{"encoder_arch": "convnext_v2", "text_encoder_causal": false, "ema_decay": 0.999, "warmup_steps": 960}
Rows from expert 12 of block 3 of the text encoder, named by matrix and row number. Rows with one number belong to one neuron. Each number is 500 + 25 x the weight over its row's rms, rounded and kept within 0 to 999. All counts start at 0. Numbers have three digits each. After the name is the row's rms in percent of the matrix's.
# gate: expert gate (text_encoder.blocks.3.mlp.gate, 32x64x128), inputs 0-63
# up: expert up (text_encoder.blocks.3.mlp.up, 32x64x128), inputs 0-63
# down: expert down (text_encoder.blocks.3.mlp.down, 32x128x64, transposed), outputs 0-63
gate.0 079:471467470500451437474462522511482508487495521431516454465533499505555499476500548483481524510513545497495500524511485537491501469464486518509515502531452529499493496494523533470545515454495458
gate.1 087:457517529513498501498528526523477486480527479525522562532464470499468463520488515456483527504474509510497495516485483532520505503546466492465461473487517523449474521510475566498484479472526477
gate.2 078:484467516507495501519506481456500449522537528511521492490467479508481472521478512512523527506539515531492524522478515516457483478467502506490459541485524522492485506439457483472512543496539496
gate.3 125:490508490485579511535507488477471478506522485507454522551518557504436476510467483461491517469472499502497488501489507486511457486499515459499506500507509517487483489513479484529560537546504448
gate.4 075:502508509481524476459479463487480501508507531465493469521511483471488517515495548520488499503507479517497437460504519518509430511486452437491480530535503500497494524495494468485516498497493495
gate.5 118:517526554476501486464497521543523505488490532488517517502482525498523478529433460508526499514535502487468500499517500494475448440508540494467526516467481494489510529486522515548516522492476509
gate.6 120:564514498467536518490477518493504542543515458480499530471516471486512536471468526477502528441501476475468462484468502487447499497529501461504535528491521508522511484499501492559497476537488482
gate.7 104:545510501526480509492491526467500487527470498501487555521501470481513498525492492496480509466527511487534490488525469567513505502520519503527539507496523485522469519497487495477454568512517497
gate.8 101:522506483487510475434517514501516479523466494509483482463521541510484510500521509445489513494508474521471498449487511520458527505498517479503507508454509534520493513478475497511519516479551517
gate.9 087:507448520508496493501506474507517567493501468490457546530474532468504483524467500473491557537559518516487477482544527523470490483504473494474511471513509490544500497508518494470488478495512448
gate.10 130:457516510506430503538528444472499484494511499499521542486494495511498522487544480500509510486477514493472509480523520500493498491466496489475492461513489526493489487493543459496486596499498501
gate.11 069:487439478537518490523521482487519516525495524498504466486551512535541480478540529493453516490495484498477471525483539490503479482475432486496540483467507530485523526476480520522483526511493479
gate.12 089:557531515483499462497511506439475497522520482475481508467473481474517457493495521498484526526467534518533519509494516524458473459535548530482505497473501500506493487535508525479491485552537483
gate.13 075:491493462500547532488494471470522515470490465475481469508499494450452512487509503490479510473505504467518496515523475516469468486496498459464437486488490499487506499487480537476471497492474478
gate.14 085:518497474499514510503522445485517516521514524447520502509498511487516499487504495520508537491526518487452476473429532516531455492490501472484510495484481501493495505460535511482511455538543527
gate.15 107:473503490515439526518527536524527477503506474523482514493516507512486542466517513521510509466528528519493521490496486481494540509514468513539469527457500521503461490507505522482473508484493502
gate.16 085:503533488481516516526528450517456493483486496497484489461459477454511474539578471498515508529544471474470497515481497485518540502512534522510480553463497478549495529500507485457467490488524510
gate.17 102:479496476500547532479491498522512469539510452448531491510472516483474497508505519514473501469517524523504471483503459482537482448491527500496479469480462494530496512541518513480478493482458479
gate.18 129:512520490525526480514472518505530508501450534499504498485474512489497507496493476442475452513518477492501534485489482498523509572554509522494503454479513520491459543503465499499474496532508515
gate.19 154:484472474507461506534505495519477509483508467532530522468488472510472489515486482512550487497503557563556483460523496475509497464494528525535456498513528549514501520536520474500513534506492481
gate.20 119:525588514497529515501521518487501499503444518501452494492510511500490479533484521520500502556522516512551499528495499533482506538515541501498548506457502508525497519471496501475479504462517502
gate.21 084:518502514441515525494463530494500523492478473493467486462497501541490482527467518467495521481542485548503473520484487502486492511505505491440519510508455510502523475513548501477479492519521442
gate.22 094:490463467520529508476526507533503531518457525486489525500518485485469491485466524479526535558519507505455506509505512494533538538497505527442529500510496463495485468510505471461494472486475527
gate.23 128:482498474493474522488462482507507458502499520538495540539497494498500502459486536488533520530485489496542519498543496498479468479464499538479474497559476504494516522497523478475446527478467468
gate.24 122:521495477516490508469468467511473509514517517508505474462501527478491506477517509511502482520488493531484481466536514520506496512537511477502524499539509533482493550462484468491505482472449483
gate.25 066:467512521464542528492511464507476479512525501497475448486496482510484470507550462501477512465526484488491501515494540483517515453470507476505506510496525513508504497458505512451547504491490488
gate.26 088:488499488510520481549496457507484499507491498521486491481499503485476516486499501507503493517451497494510523498484469483506538551509474487483518479526524531522501515470502508514499554576510477
gate.27 087:489488491484519513515508452511496475494464472510478471514501480497490496494518484546489503513530425509460458520460514499510529508523504470521507479464492528481479477505501520470491564467481514
gate.28 075:450497479537543524507444488501489510504446526471497525490488497472474491516490497508518526500511481519488436478508491500527518493509482477515524505535464522510497542495484523464459476494514513
gate.29 137:449529503516470508472515494514498488486527509489523463496493490485515498482494530457547465530525530491497505530509523535522474533485491545482512493455515504518508493454503482493437503513514493
gate.30 109:551519482517506490534498485487489509519465537479543494489490509512494520509506481491513504496531480524565531493524466491494464479495517475521589493558553549497476476502487536509471547502524481
gate.31 132:504510492501508490483457496505496463507447528518504504531518536471527531517499506510532484530545505478525513502533485503490448483506523508494554489447496538475515526456473448466516535486518506
gate.32 074:474502479479540513510518504509492536519546487505504480519501521484463503536490509515547529515483561523489491481451509496519509450489535504453514528509555491491478507532516480465464499517473514
gate.33 080:504474487522475467493504520457524507504504520485497484466498509509516499515517512497503509500502482492514475485506499523465546485539507506508519527518487534532490548437491501521500570516538477
gate.34 102:475511464508456482531491477438493501477499537523535510484496536507520484491488498464489496499509496498511554523472518456499497565499483502532573501500459514496552512525506502479533509468489502
gate.35 062:498481528517515501513495520498517412514468471490530480500505486509508486534495498495561499531501488485524467508498505493483493463489503474454510486554489518536497519547479511461442524495510492
gate.36 054:497478491486516470487494525482520464489454510471501449460519476507501525485505488488472500448485527473462465503432489500493528497491461489471468524502482516490495466478490525486483502479491470
gate.37 088:469504515497514543464506507498465541498471489518483494526523533551531503500487500465495507507507552516479498576494482500506503457476470522545521522463566490461509515464491512493501476534529496
gate.38 163:532481483474461523515520508510485476509520485504494509509506471493474526523494485542551453505486474512516510470515495513499478518501525521461516457521464477502501505488519503522488477460440535
gate.39 074:493495472547493512502486446467479517510464511531450484547485496487531469476531532503485457464496475478510501498511504517492535480480482483467453500518502519500495477485543484481489545504478452
gate.40 066:491484526502500482480488543489508470494494509482472468477461546499495462481448553521482526510551538492456490494459519473481516491502485489507534504499477496534491467479490524476460492483556477
gate.41 084:497480494550497468516452487488509495490505459472525551494507477500531490535521485498521541486532530459456466504500476500465487450480487527497445486499467475481514508537537531490509506551531537
gate.42 155:550535527511509522482453503525517468472567499502510496476523512464480467505517528499476519487501506471507482514482493485450444514508525521490517523511541514513515477498502482561471510532485513
gate.43 068:447492525545542481532511476488495485500465509489543503492469513517507471473472506484499527504512525457493473496484529534450525491483463516519497548517457553518531508505484475470512522508535491
gate.44 110:534533498479524481517550576511468465499456471499474516478485513486532486507536481466443437492505521509460533507518504496472475499515482493489499531520481491521472479490548524480496511543497504
gate.45 097:542537499515505517538430480509515479458503477464478506519495505452519513462490465480486485507512521520505474474499511502515510525456497498513509516475486496481459450465494546489494489512503512
gate.46 098:504513534518515484522487455494459506504488499480525502519518430518532503501536459505524516497441492492439500488483516501549435474470505465469474511492532498461464487509512423496521522487495500
gate.47 091:483496526500448486491443453515505491513528541520498506484483478494484487484516503497506489519457525503504501461493513496495470517470498515501508490518506480448512542498508511500465538506485465
gate.48 135:498506506483513518505497479440496460485507442473528496512489485483517541479532489488523508517511519525547477468502463546524477535467501537490476528474480484477482467523489536466525483528501529
gate.49 104:469490539503537508564484527519520489496490489511486497502515482519487504494519563500525536510509489520533473479538483487514469487445510461497525536486508493484491486459517516519525514494513499
gate.50 111:475501509529466495523492504491484519510500480491487533517497491512502541501472529521488505500475488478467462485539458518528508513497501498498480492536530528488478518469490494500479521509459480
gate.51 077:531488503543538488546491508503499545511507507483489524478492547498509480502520531536471478464512485491471473506491500504515526568509522498505499462507519517505517483489465530457493494513502478
gate.52 073:508497479540538495515497530443530554505491479493498508504495514486510527501455491486501525477534451470497527512516499521534474523520471509490494499514473488470467486486519472451426475534501476
gate.53 097:475481501574536555451514536494472487506475453507512516520478471510504512520521516524479494501494542532477495471488477504497518490507515535506466488527549512448493540529503514515500533498490469
gate.54 087:491549501520525512525553473468488503484444563523565495489518484506534456475517474518479472470538497463465525484496489493475536495473489492468463555431481502507494512518517486443494471518469503
gate.55 082:515481493486532541515496495477520500483491480519562536489496492537456444497501454457482510508530500482493488497504480469519497511511466496501488465528518548466490472457461495487510561474484496
gate.56 118:494496459486469521468478474478501512536514486518528454517490490481483551481480456548445437490500509495484531493507505504470500520489481474526461474477516508495486541484469500514484505520511523
gate.57 106:532507466533532516519534534483461440484502499506528521511489509479471505466462476500523517455476493517484489472486509512484505528493514502537539493509522460499483501519474577474510467465496488
gate.58 080:470535453512561508482527516454510541512484497482485494508505511500476505538496530485462527522505532504535485522514455506489475498469483480515500472494545507528508506456483509469502500512517481
gate.59 058:448497480518487495451469511491511515449500475456479511501489521496514487520469526492466525508514488482458466491463512506484498501453494484449540491495457535483462486479499513486514484519507457
gate.60 079:471481494494444456493527505535510524438479506498503519520490549453506517484524480463511495490528511478527480504464513525533487510513478514520469522510490512511499515490477524495518511525447531
gate.61 118:544545509499514488513505482532497455503500511476511495468491435500520539499517493513511508499537566523535522495461477503475519543501513466501492492498549523517470509481486483495484498519528447
gate.62 090:491501507490462529484478528466481537541517550471545477521516547525487470507495516494523538517546506505540501531493512511503479545487453518487522490496511505507515501476504485548488472522473534
gate.63 089:506465466499521525508512519510488517526528513500446537499518530515461485550461488530468518548504500478470507481482509484504455488477538549496544511506495489476488525496480448497467492496501458
up.0 070:463472525488497487516463526515491478480449475491496490478494481512492529497484437551502506499483549491519507439499493523517521487493481526501473505515504552506525529498487482483520485500452497
up.1 089:500518513497528513507522549513510465504551472500511505539509503507477504512465547471504528519508535503466485518475511555513474479526461480486480489491541510476507519508504515550506494465530513
up.2 067:512511468497478498488485497510467485498494512519545503472492450508513489519501532486517519470517491473491548486513526493507536450469514505484476507483537523517510492501500501536474527474487553
up.3 118:503500509482555514521505484507478476493519506504464502548508558503476489520461493458473510482463508468500489500497502487503448498499513462510494494495498498484482498503520476534551525525485458
up.4 060:455478482517496522511555474507574482498506455492499554500493538545485480497508517459514493472485525451481520513486497506493561489500510513528480474490526501465514489511505558472522487467498510
up.5 119:481486460516523528523507473462495490522504468514499490499537470492499516462558523484478507510463518515535490500483494518519562556480470495529482485548518506515502471528485502447479473490520489
up.6 117:446492488533456497516516501501515462478507541528483483515510521519486478529514459509526465542509517508513519523519498479546516496437513531478508478516470489467479503524471547450530498462511519
up.7 092:501476491491500503554518505503528510469495540460548484465521517530518548496527495497509480508495506509469489528495520483520474467509461522495473504505481493464528474520527534489546440512514544
up.8 104:545522478514523468466493478468528471498470497505511491509537514523491519491543479470475526488490446508518500480504495541483531515551538471535510514483501513514507522458479497536494512488542509
up.9 084:494494498496504496497511476549468565459474479493436570541516523464513500515471483483493514549531495516499492500552467540451484495506484474490541503486508479506495528510504466501494452491527494
up.10 136:465514511506444485516523461488492455501488512495531530500496502512484535487530475490513516494469508503468529493518515519488494513504505477462504460519492522482502504482541466480497599493493488
up.11 059:537504476490510511503543463540515492497487491518506486532479468568540495483486514491522487494435491506487463465494511503499451501512498504470526503553509530485479520498492530490490548443485478
up.12 094:544555517476492472487508508477467483520524505487473480486443486485507469484460544509490486530486498489504540508455508498501470465543546483522544467495471522515486482532487529517475494520517500
up.13 078:498507544484455454499501534523469503521495514525528542503483529550523473511496507535481503526512493556456516505491530464488531505467498528532520510496481505534510495487530470504507517528494504
up.14 080:477507517483480495534460535521524465484514460514492512489495469546452493502478502481497505490492504509512504522562466496486523505501484524515489496516506499484514480521470498491510529446424471
up.15 104:488526501491444539516499536538505465489511525559516489501517516486506513460537523539492491469506518505496521475486510498469516504512502524558513531478516534513501487498488500511452495479465505
up.16 078:490512508513517486502531491468504494506515464523492530500523501511518453534523514503477475504499466525521529483511474536481469525535443549509517536520482472510487550507489491512478493526529522
up.17 098:473513506493541498491520500456490503539529477459528502523488515482473508491463498462468484465473477526502456489494495462516473483530520493502507501501453479537475486538533478528470494505460518
up.18 121:476493478542499481503474507519519485497455523503476495494477512489476498519491455444519471511549486490473529493489472489526474589549517530512486457473492544480468528530451504494491500528493516
up.19 156:519530531496546493496526520469526481516507507465476474511505514480516512501523523515438509499492451454456495533464485512505505532487464470470540502499480462507485455479483527510483482522502515
up.20 123:479435501514492469505473487514499522492509474490545524499495455519503521503524465470496492465472469483436506471505535497501533474491500491506477488537495497448478490536494483510488488541491474
up.21 087:519491471496525488529550506523493557487492531506496497472503507534466454510456508465450496520524470530485482512512503483497499495490513482463518516499500555474491518516490498497519532502511461
up.22 089:515516546473524478541538521450476476521512502485511492471520526519494519512515458506503469490495480478554498477486523506472475477474483493512487511523463501521552497513507559496464494480493465
up.23 129:520496488486480512487455471490527462505479510527499508530477527482524499473493541488532495496456501518551534506550502488522443490475512520480467482518485515491504504518517479488461530496499468
up.24 129:478513526461513496528526526488511496485478500497497514534501484516513500518489498472500525476529501459518532540462483487511487494465484523507489506451489474523488459526536525509498523540543542
up.25 050:515477485522483474479477482477515476477504531498563532483481540497501526514511464443527482457498518475518459455512535489502483480526542513484507485489528488496513535534497525483469504521510473
up.26 078:497498499523496519517531437447473519494467504487491478510489482490440532463546517514473494540515487473540530517489494476533558531563508502500479470534477495498499507463481484511492481517449487
up.27 080:521477539486530522518541530535503488478466466536550519496488490522494509483515469522524556527511474487524502463508558494484531537515531522489490478481500455511493493512535476462480529497509501
up.28 064:525503517495502519561457490548484495485442505502516505491493476457494519532472460526527525513507461557492497506505496498499476511540464526496476508537483515518480545490543487507516512481451529
up.29 134:479531503518465486490528510519488476486513501515515478497489506477511521481489529477544484519528500507519516538495495517498449543489520541504518490447526483510529493453528508495455500501504480
up.30 116:574492496525513482532499484484494495514489497482519501494511484516500544471495478474538513480490479509540523517540481481503494478495516470478587484538543549524469481488485503498468533490469460
up.31 129:488485503492516502507548505485487482524529441505541472479507490474459498517523462516490536498469464492451489487489495483481552488495485487505452511484534489510488447495489486530531494508542465
up.32 071:483513498519504534512532474437505478510463519496496512509529494489504493493498490519529467499539506473518468517529548500456522488454505497532470427451495471482534471499494521508496492502515512
up.33 078:538458480527506497485514509477536496540509481468495472486493510523513515522496537515494499461492498521478473502528470533441480495519489490532516501494520507548511536489497477524513513533556509
up.34 103:453518466484456516471479498464482487482479516518513503486488520513517481475497485493506506529526520477531531532504494453487487579505514509496574525504464481494502479514500506501478502454533478
up.35 060:511514483516472511473487459475520535484490478540482503498483515488512479468518509514429491453455510516507515496488501476475539506513497448542454501515498488494490486451552525513533470563509470
up.36 050:506513486488482476493508539494485526469495456492523483433537482494438541511459457528503469493509491530469504497477520501469466496487543529522548470475458527483464481489521541505531537507489496
up.37 088:525482494468508483495486489505552477501473528469512500511526484478475469529529470516510515499508497489496507502518521533544436505537499444467486451500497432497495476476471525518502527484506466
up.38 170:468509524530525466479497505485515530491480513487508484491501519508538473479498524461447545499525519488469495522479499489512525476488489481532490547473533525496496506515487494466515530545555470
up.39 080:512486529467481526534480507464491483531531502482518529542510482482425562543501469475488522513476560513475534515512517509451468493517495502497503509492546513524472532529520541496492470528500515
up.40 058:474500474493457498518523453544503502518469505470522485514498462489464524520533517536479464505492496476512505500501530497505535522478485473523466446497522529472473533491462469469513520486461476
up.41 095:520549501488519527511490521435522519522503539490474447510475512522498483477461530518512475528470469504515507457487513527511532516499536439499528468541523500528495473487487490530478444479481488
up.42 172:438450482504472493516557500489483535524438513497484499516484482524521520495478474525517484494509497516480519491507516504538561474500487471516489470487465502490491518494519525448533499478516488
up.43 070:517482520490493477489505474529523512478492472518473481460469502473487489489482518503500499513514538485541445478530469482481543497452479517534545485516478480497498476534449522491456514505507468
up.44 117:516501520524512430483526546526508529518513504492508491459499501499522486506548484526519487559480521531462520483485509501491474503497485518482507494468491494533492525485475426454492492530497493
up.45 100:526541475501484523528470486497478527475520504472489513519483536448493501467482497501493484487501521506519476474531552501513495534463483480525523462487469486513463433486488468469498486499498518
up.46 104:490495465449504518467509542482560494495514505502478486465477560498461500498475512491477504491571499496527487482553502528478499486507504546498536500518491510521504489496499576504493512492521504
up.47 098:541492488523553502505551561499512515485490482483501515509501533527517498526472545495520531490512509519512510528483480506512507505528465502467523482460467534543501476497494496522558497468519534
up.48 137:497501471486516512489511486454512459466513458471549497529496472496518533472518493479527501504522518519524483470492479544531472520472511546507495523473476475495487471501482550467541499521497521
up.49 126:529435500528473478494506519482520501525501489488469473506477505499542488483534503504486491517509510515486516491492541495468474526515507511427496486497480521544505474500519494467476459479515498
up.50 103:489464521484469492493503486481487528496526481515534550535495530493510538514475507515486518476472470483447468525504453507520487519510499524512535506553496496502496516475486458486475497495464496
up.51 065:451476508508507509503478506529497484527516467516522500523500491467499455500502493499531512546513475486539466522476494509497549496493497465461503547513547456498516464531520449480456498518506508
up.52 069:487498517482513509502496537476476550537479473532508497544499488498502520505503512525536497499511462534547537481494469491519491538478489504529533531528474513495487516518480466446485481541460483
up.53 096:502505487499456535522460469534526490526498552505492419476528570476525491482467505502537507500514480479480481519503478510504471470493442490497525514530489502475487492480469498455511479477493517
up.54 092:543470511477496501506480518562515507483551506496488478501520510475483502488501494472539504534495568501522463505480491487504529490461462483543508499496519511554505516447500480529485487451490531
up.55 083:547491498520506522527483477502515493483504488526548501479503462539494492522478489528482502503531490462508506504464481520513510477499463578502502528508510531450498509490465464476525534476476479
up.56 103:463510509506463519453478512470504509533533468524513444530482498500493511459469432495475473490541505506492533501490509493517488503501520465519479473512486500486506517519481500538483511514502531
up.57 103:513503498511518513532552512508498460494508488503564484486491523483487516471485466502507492469474436498477500496451549472482492499483484500472499482485478470479515495523471574485531497442529500
up.58 084:485490497482515486487515516481449471431475481482498508525478485515461518528482468478534516483529524522450532460487532517494516482485502504486478514492472513507492471538554482502530500504459475
up.59 057:538495489475534476535527461443487524547502504528526486508545499509491524519553485463495478509475514491483510533533518507494501515497476516518493480473534462493505550487427515478484522505510525
up.60 071:508474520529457498493446530478500462499497479473518504497512477525486454509480509488529475528501460525470536476510523486495524496504556496456522450511533530492471505475476458508517501488546473
up.61 124:523524507506530494506501481576451482499521484465542481462494444481526539501514491469502492496473541511530518442470493494493504480512545443488504487500547503508497521499510494484485502533532497
up.62 102:500471492505477495497461507438487536503515486448536483535490506539479451513490517521526499477488496482504472532487535534511493471476503470505492488550490492512478525482511519475496459494459502
up.63 091:508551518500485469468477510493508476469452507512540483529511498472535504455521514467484466453505506519538457542501517511502538519514476453509444479523527483525509471497518533527523508480514547
down.0 069:546508533483485447494505513530428551500489523489492462510472466495492490528519488484488481522490471562519488508515493520526468513515494429484525543489471493503506470520493492481524506511532523
down.1 087:515522553515491534517500497462519485507506520535491508495516461497506486504486520510535539499530463517459483453505498509530508529465486505537431474528479500481526493468484495503475481506453469
down.2 077:515484500472492513514467474502499507504534511485485525516465499499509445517465541486508493517498538510517501462521471488535507538449496491518513532483500512467495520519516505525459487475495513
down.3 124:516502460541511505516523487543514511501483460478486508470487505496571473455502513467502507486518552512491471478491524490488518548561514510458478509530490524492549470552513499496510514506474534
down.4 068:456498519515501507540529482511483447507487522512504523548469494501501440459519490486468501478502527481458468511517519514501561491545489526483518520506501509527468501477469513423488497546502473
down.5 121:474510511525474529514473531485493479521526468492540486504432520493505509501464478477486536490517529506497478510498490495493445524513472541462535506508529523508534510523511476434498504476472471
down.6 116:478483469528506472513513516517481499478533533491532494518517527506472502509545484489491528520490529489514519542494503493530487460432482482459532517479501506497518523506526471495431498485517478
down.7 104:452477490522491481495488551496494470526520508504511541512464498481458512514520534484461495501508494504434470497529498460464497500520505481529492501463516469517477512490483478451539484441514530
down.8 091:500510493464502499538487496474523507505505497518499493507495475469506532551482563480474559497472507509461469508491559480469464485539501544488474503499466493491482498540454525490513484497471421
down.9 086:515520489500531481466495457529476487492466481503514448519499519462497481505503495485480469478473500481497514521521509501496474527477513487479478467506487458534498483506519497471527533520534474
down.10 139:493490508501500497520492544496507444509492474484488502536476468488494497473517504465473508484489538531488495467535487496539443526467542493512441505478530491510544518511508519486494471531500511
down.11 069:481492513486511494480515469496511471497497492529513443495456497492463505559486467471521539487474495467466497500506512482530523419494532513465521497522458521530520487506558495458472465512517493
down.12 081:493529505491503523551488479545506508494508506483490479514513488508512536517461508515521517498492442507526516455509462490511489510533525465500494474509455518433504488458478511509531528509506496
down.13 058:494496528469513530529488542468464526516465503539490521460475544525492467472469473489528509513518529480550493535527484489489505492512503501498527505487536506509480462501482483485479481451501534
down.14 083:527508488490497513502486514487466498504507510528495524491479494498468459545499530538547474473451490511482488483490502438450497518457521491489523485479501495474491528598542517554515483520482482
down.15 090:487503473558494512517527517487523528506480495529495493501506476473480479524494524534529524489531508507517512477526488511497512502492499490519529525453501465496493497509436511494501536536541493
down.16 085:532502539499512498496501485496532471491481497495502498504524510438511550446543447497512521508485473490506499447515502491480546487493482484523509491510472475507457543528488499473469502519528560
down.17 096:515481470477509491483526479455515461529509493492488565479500539488545494529533514460543525505546506521479473509537492481478499491503508501517516491503532513478496465454497543480471468472484533
down.18 126:526492471453519497506466498495501474537465505539519537508471477529463484502513506537519462466481496486519496450488546482524480506490493503528518480500458511470454480527510501498498476496463539
down.19 159:496496519460495485497474504542512508507444559490480530507478508521495531513516520530526469493485465495471484522530530449506565472526497493511508473473486516482473500452509535556485464493501515
down.20 123:505510475479498457465476450474450515489497476470518516510490514479480483549508526482508483559522494535482514510471502524470511493505504488443504471499529489530496457506512488455467538489541544
down.21 083:490484517460462511540496493522438473504500504514517464526512484431522502503528483485472501508506515503525546489456503490521535518548513501483513521546506505496478497487489527499462469549519496
down.22 087:454503516523497510492527490492482488478522507519477455512492535507549476505482530515534503456483511516473512537496471500459508466507494497530493531468505530506500500498505505575510526507536525
down.23 117:499502505479486503493500478531503462498432489463486532501515485477550547558460495472498481503490501470533479482482479526508475516541483504497532508531495527453549479551492509477532507469499487
down.24 137:476544529496505501498523494469498518508503506487486436509475514463502527516488494514410509487482492520511515534502538546542501501578496529474530496482516492500496509523521498523501495493455498
down.25 058:475519539536476464480505502526523481497554504484510447509497488461518506486515501458551520515464486520525514488531462487486452437527544505519489452546517502499506489495525509526479497488497489
down.26 081:520474517475504498513472488468517480511539515487545511525515521510457492467525504475507488527516461513550474466505472460433498515484475500464506485572499468523503493469487499457471481534502506
down.27 093:467511480479523502497478491459535472488502508502527501503482497485515538547460476505553550507547520484519493476529489532488485514479458478530504477539521518484497524501461459466520481494520479
down.28 070:501507496524478485453510512472509521478535486547495497470506480509538506511499502513536467512456502516488492518498459491548480488481527505545474498524479529518487549551530535487489489497525529
down.29 124:503495491494517499514506531440502497503534505475519539520487566504575510468473475446498499504481505473501509511499451459514481509535514521461541475536479500509482451507518539535488515521474458
down.30 115:507487518501524492469509501501499481489478553503506498538512440531491509478480508496482459514450480501476518525511508505521530465492500518497511480529478491484472505554481497555554502521508467
down.31 132:502486525516501506499505469505505545522454490484511498508490495511455498490482489507559489497523522495476507507474568516442468499446486473448503483472550501513509497433508452505489515515503503
down.32 071:515512515491513520478503491518539463502509463513507479545465498501522460541531494489533487477482537515526466497494537529525493504524502484471508468479497489473514551495532492548532516461561530
down.33 078:512484509492506538489491459521485460526465515528491523490475484512446524440529510532499471501511473476510470491526507535508513527528489525497480504518496511500488461523491527421512538539518503
down.34 106:517500499466495492502491515524504451496511425507508509454532497503457540530507495499519477473493491466455490469516471460522508510481488498495448476519541508470483499475507492523513491491520481
down.35 063:492490494460537484501501472490526481524504506547534536520508482517489476466484515473489506520527514498494503491498538491520517465491515528498504493512462545470492527508511508489536483467523521
down.36 057:552503532492520500505517515421473499508471531522473470505526506527458527488490516513457479504528448457449494536518540492523549543531514505504457461495497489507463472486512527471493528516470528
down.37 091:530500513464484493452495508516475505488436500489511531504539549503483482478481489475502506504512523523487475510498503505461516485471500509521504518523503486533468527472514497538541518471541518
down.38 196:459517469524500521469499496509541507525529530519483456497500513469518480504530519498459530490533540517484504528507479503500473492497495527466506498484532519495492512488516538440495518495503464
down.39 086:495463490472510457494521526494500489518464491515508509495490493496477555475429505504556483450509515547509505482470499479458505503486490497518526531523509536500480490521507472492499494508487471
down.40 055:462493494487498497491527462496468464501531517496512538530522507491497488488461508436453514484539518494493503555499526460493511572525472525504566461505493501513465491533507533528487492526527456
down.41 089:535522463504482491516458471518522498512507485507512541451476529471559509516474493537492529516513479543462511496474494514474532507500501522501524512479497468507496535499477520486520452516478476
down.42 177:490493514486500486510512474527493505468485519502497483545532503501488502515533475531510498515508519479527514476475531526503479501402514503531577493507529532467510486539529480495480501502560519
down.43 064:504525467512518529484487486475510470528538528505490496490521468496473499467462509491428445518515517480495526514491460500548551481474493519497507507487519573504469476510465489475464518516504498
down.44 102:490503491483497478477504512453466555521490490508483474503465532461515489534464486526459491497459494476485530469511471494473492486517455507519535511508510464475501523533468545551480484475444531
down.45 091:496501488531527511542495486526479503488511457518500511511501513484456469498528479493511500463489504482520536497436484507498527467517484512508489512500471487519497511472539495496485485460481501
down.46 102:496502507545507483484496467524504527507534526477511483520548513510539457528526489488552497462491510499477513531503488510519554522542506467481529496536531477497451531467476520489497514501504502
down.47 104:508531469538484503460500507512509482505478524470493489506516511471567498482513490493528481534469473470485477475506506512539543454472503509537513483499428502483509522498511503555511473479459476
down.48 133:512499510457529496516531466495500458471512518505510496543516471564525494536518530466477487505495480486472470477507531482494520506514521531508518532508485484479528491534489494491525496501500462
down.49 127:469505460499518491499469502477485471513562514524513499492508542503452536504512530471511483492494528498531478565466484526483445467545487483517528507525508513472505483560465533470517506464465493
down.50 093:524502472497491498516458507468477486517482465514505495520552533456538509528545494544491484453472515526478483509479541515542471536546485507503528514472481506506501479463500502521471506507511490
down.51 072:511496484529508502525511513528530508531499562502505439465518527451483472472509482515517472479525488502507501515525512507515474506477490523472493506440515550511494485524474479490488500524497448
down.52 061:504505468480507522505491545540471511488520497469513540522531484520467509496494507461534524498476559517495523522525485494531487513497497496511488497543480491506534534471466479501474513443472512
down.53 102:497494514514522512488490505570494487486491500488488510485462481519473486520479476529524492487528488495483526518515556509451538482561525482503538498503478479531487497434482525545500488487528488
down.54 087:511499494474509498518506546511501499474459530496485456515537512528517542471503514461503495481500529487480513498528492483447512526524498502518525553469501538510527524514473495543449478449509475
down.55 072:469477475496508494495500552448508497492463535521477470485476514564530524465521494512465464461482527499496464497481538458506470497493510489474485491486509522528500495472528523471479523482529550
down.56 104:434497494501479494483537522450525560528505489491496503504505512501504503528531508502504513485456507516470481533522494515454493474500494529512481499535532464520490486489515509545492494500546518
down.57 097:514488559531499465512536526500486447522472476500540491498459501509521538492548494493489498527507525507498501470509497525525510478488482512508496512466533524505518552480513482536490487512511503
down.58 083:447502565477514536512493485445487515500530458524473513452532536449490536518479497474468482497523495517514502532530480503497453524525486485497494537490518526527473487534486479540497507521525481
down.59 061:498467493523535488510481519524494493527499527464500523500528512467481491477500475502507506517485505507471513514477501495466527474525531521476522502459506539520532484512501496478515497461439455
down.60 076:471486487451476508463510507522502517500544529482442511503523486515469509532517494469457485515517471478500518513510490432524490504461518510531480503462542501492509504507507562441512528492559483
down.61 112:492512477444452510487522514513523498512502478524488483478504523473492464514490499497448495496506509507453484572530505513486504519557477541541521536436474478509508497504493521489486472491518516
down.62 088:517514458522516465481482498572499486543471525494486486506516468505530465488534452537492495493497488485516486511493499494451484491482496470529512480495553507476500464541463478540475449454508534
down.63 086:485519488523474515478553503537489507490476523516489508485493488506417539488479497474502469549476482498489510463536516516537487476492538527502502478530511550462478506512530479495463513512471484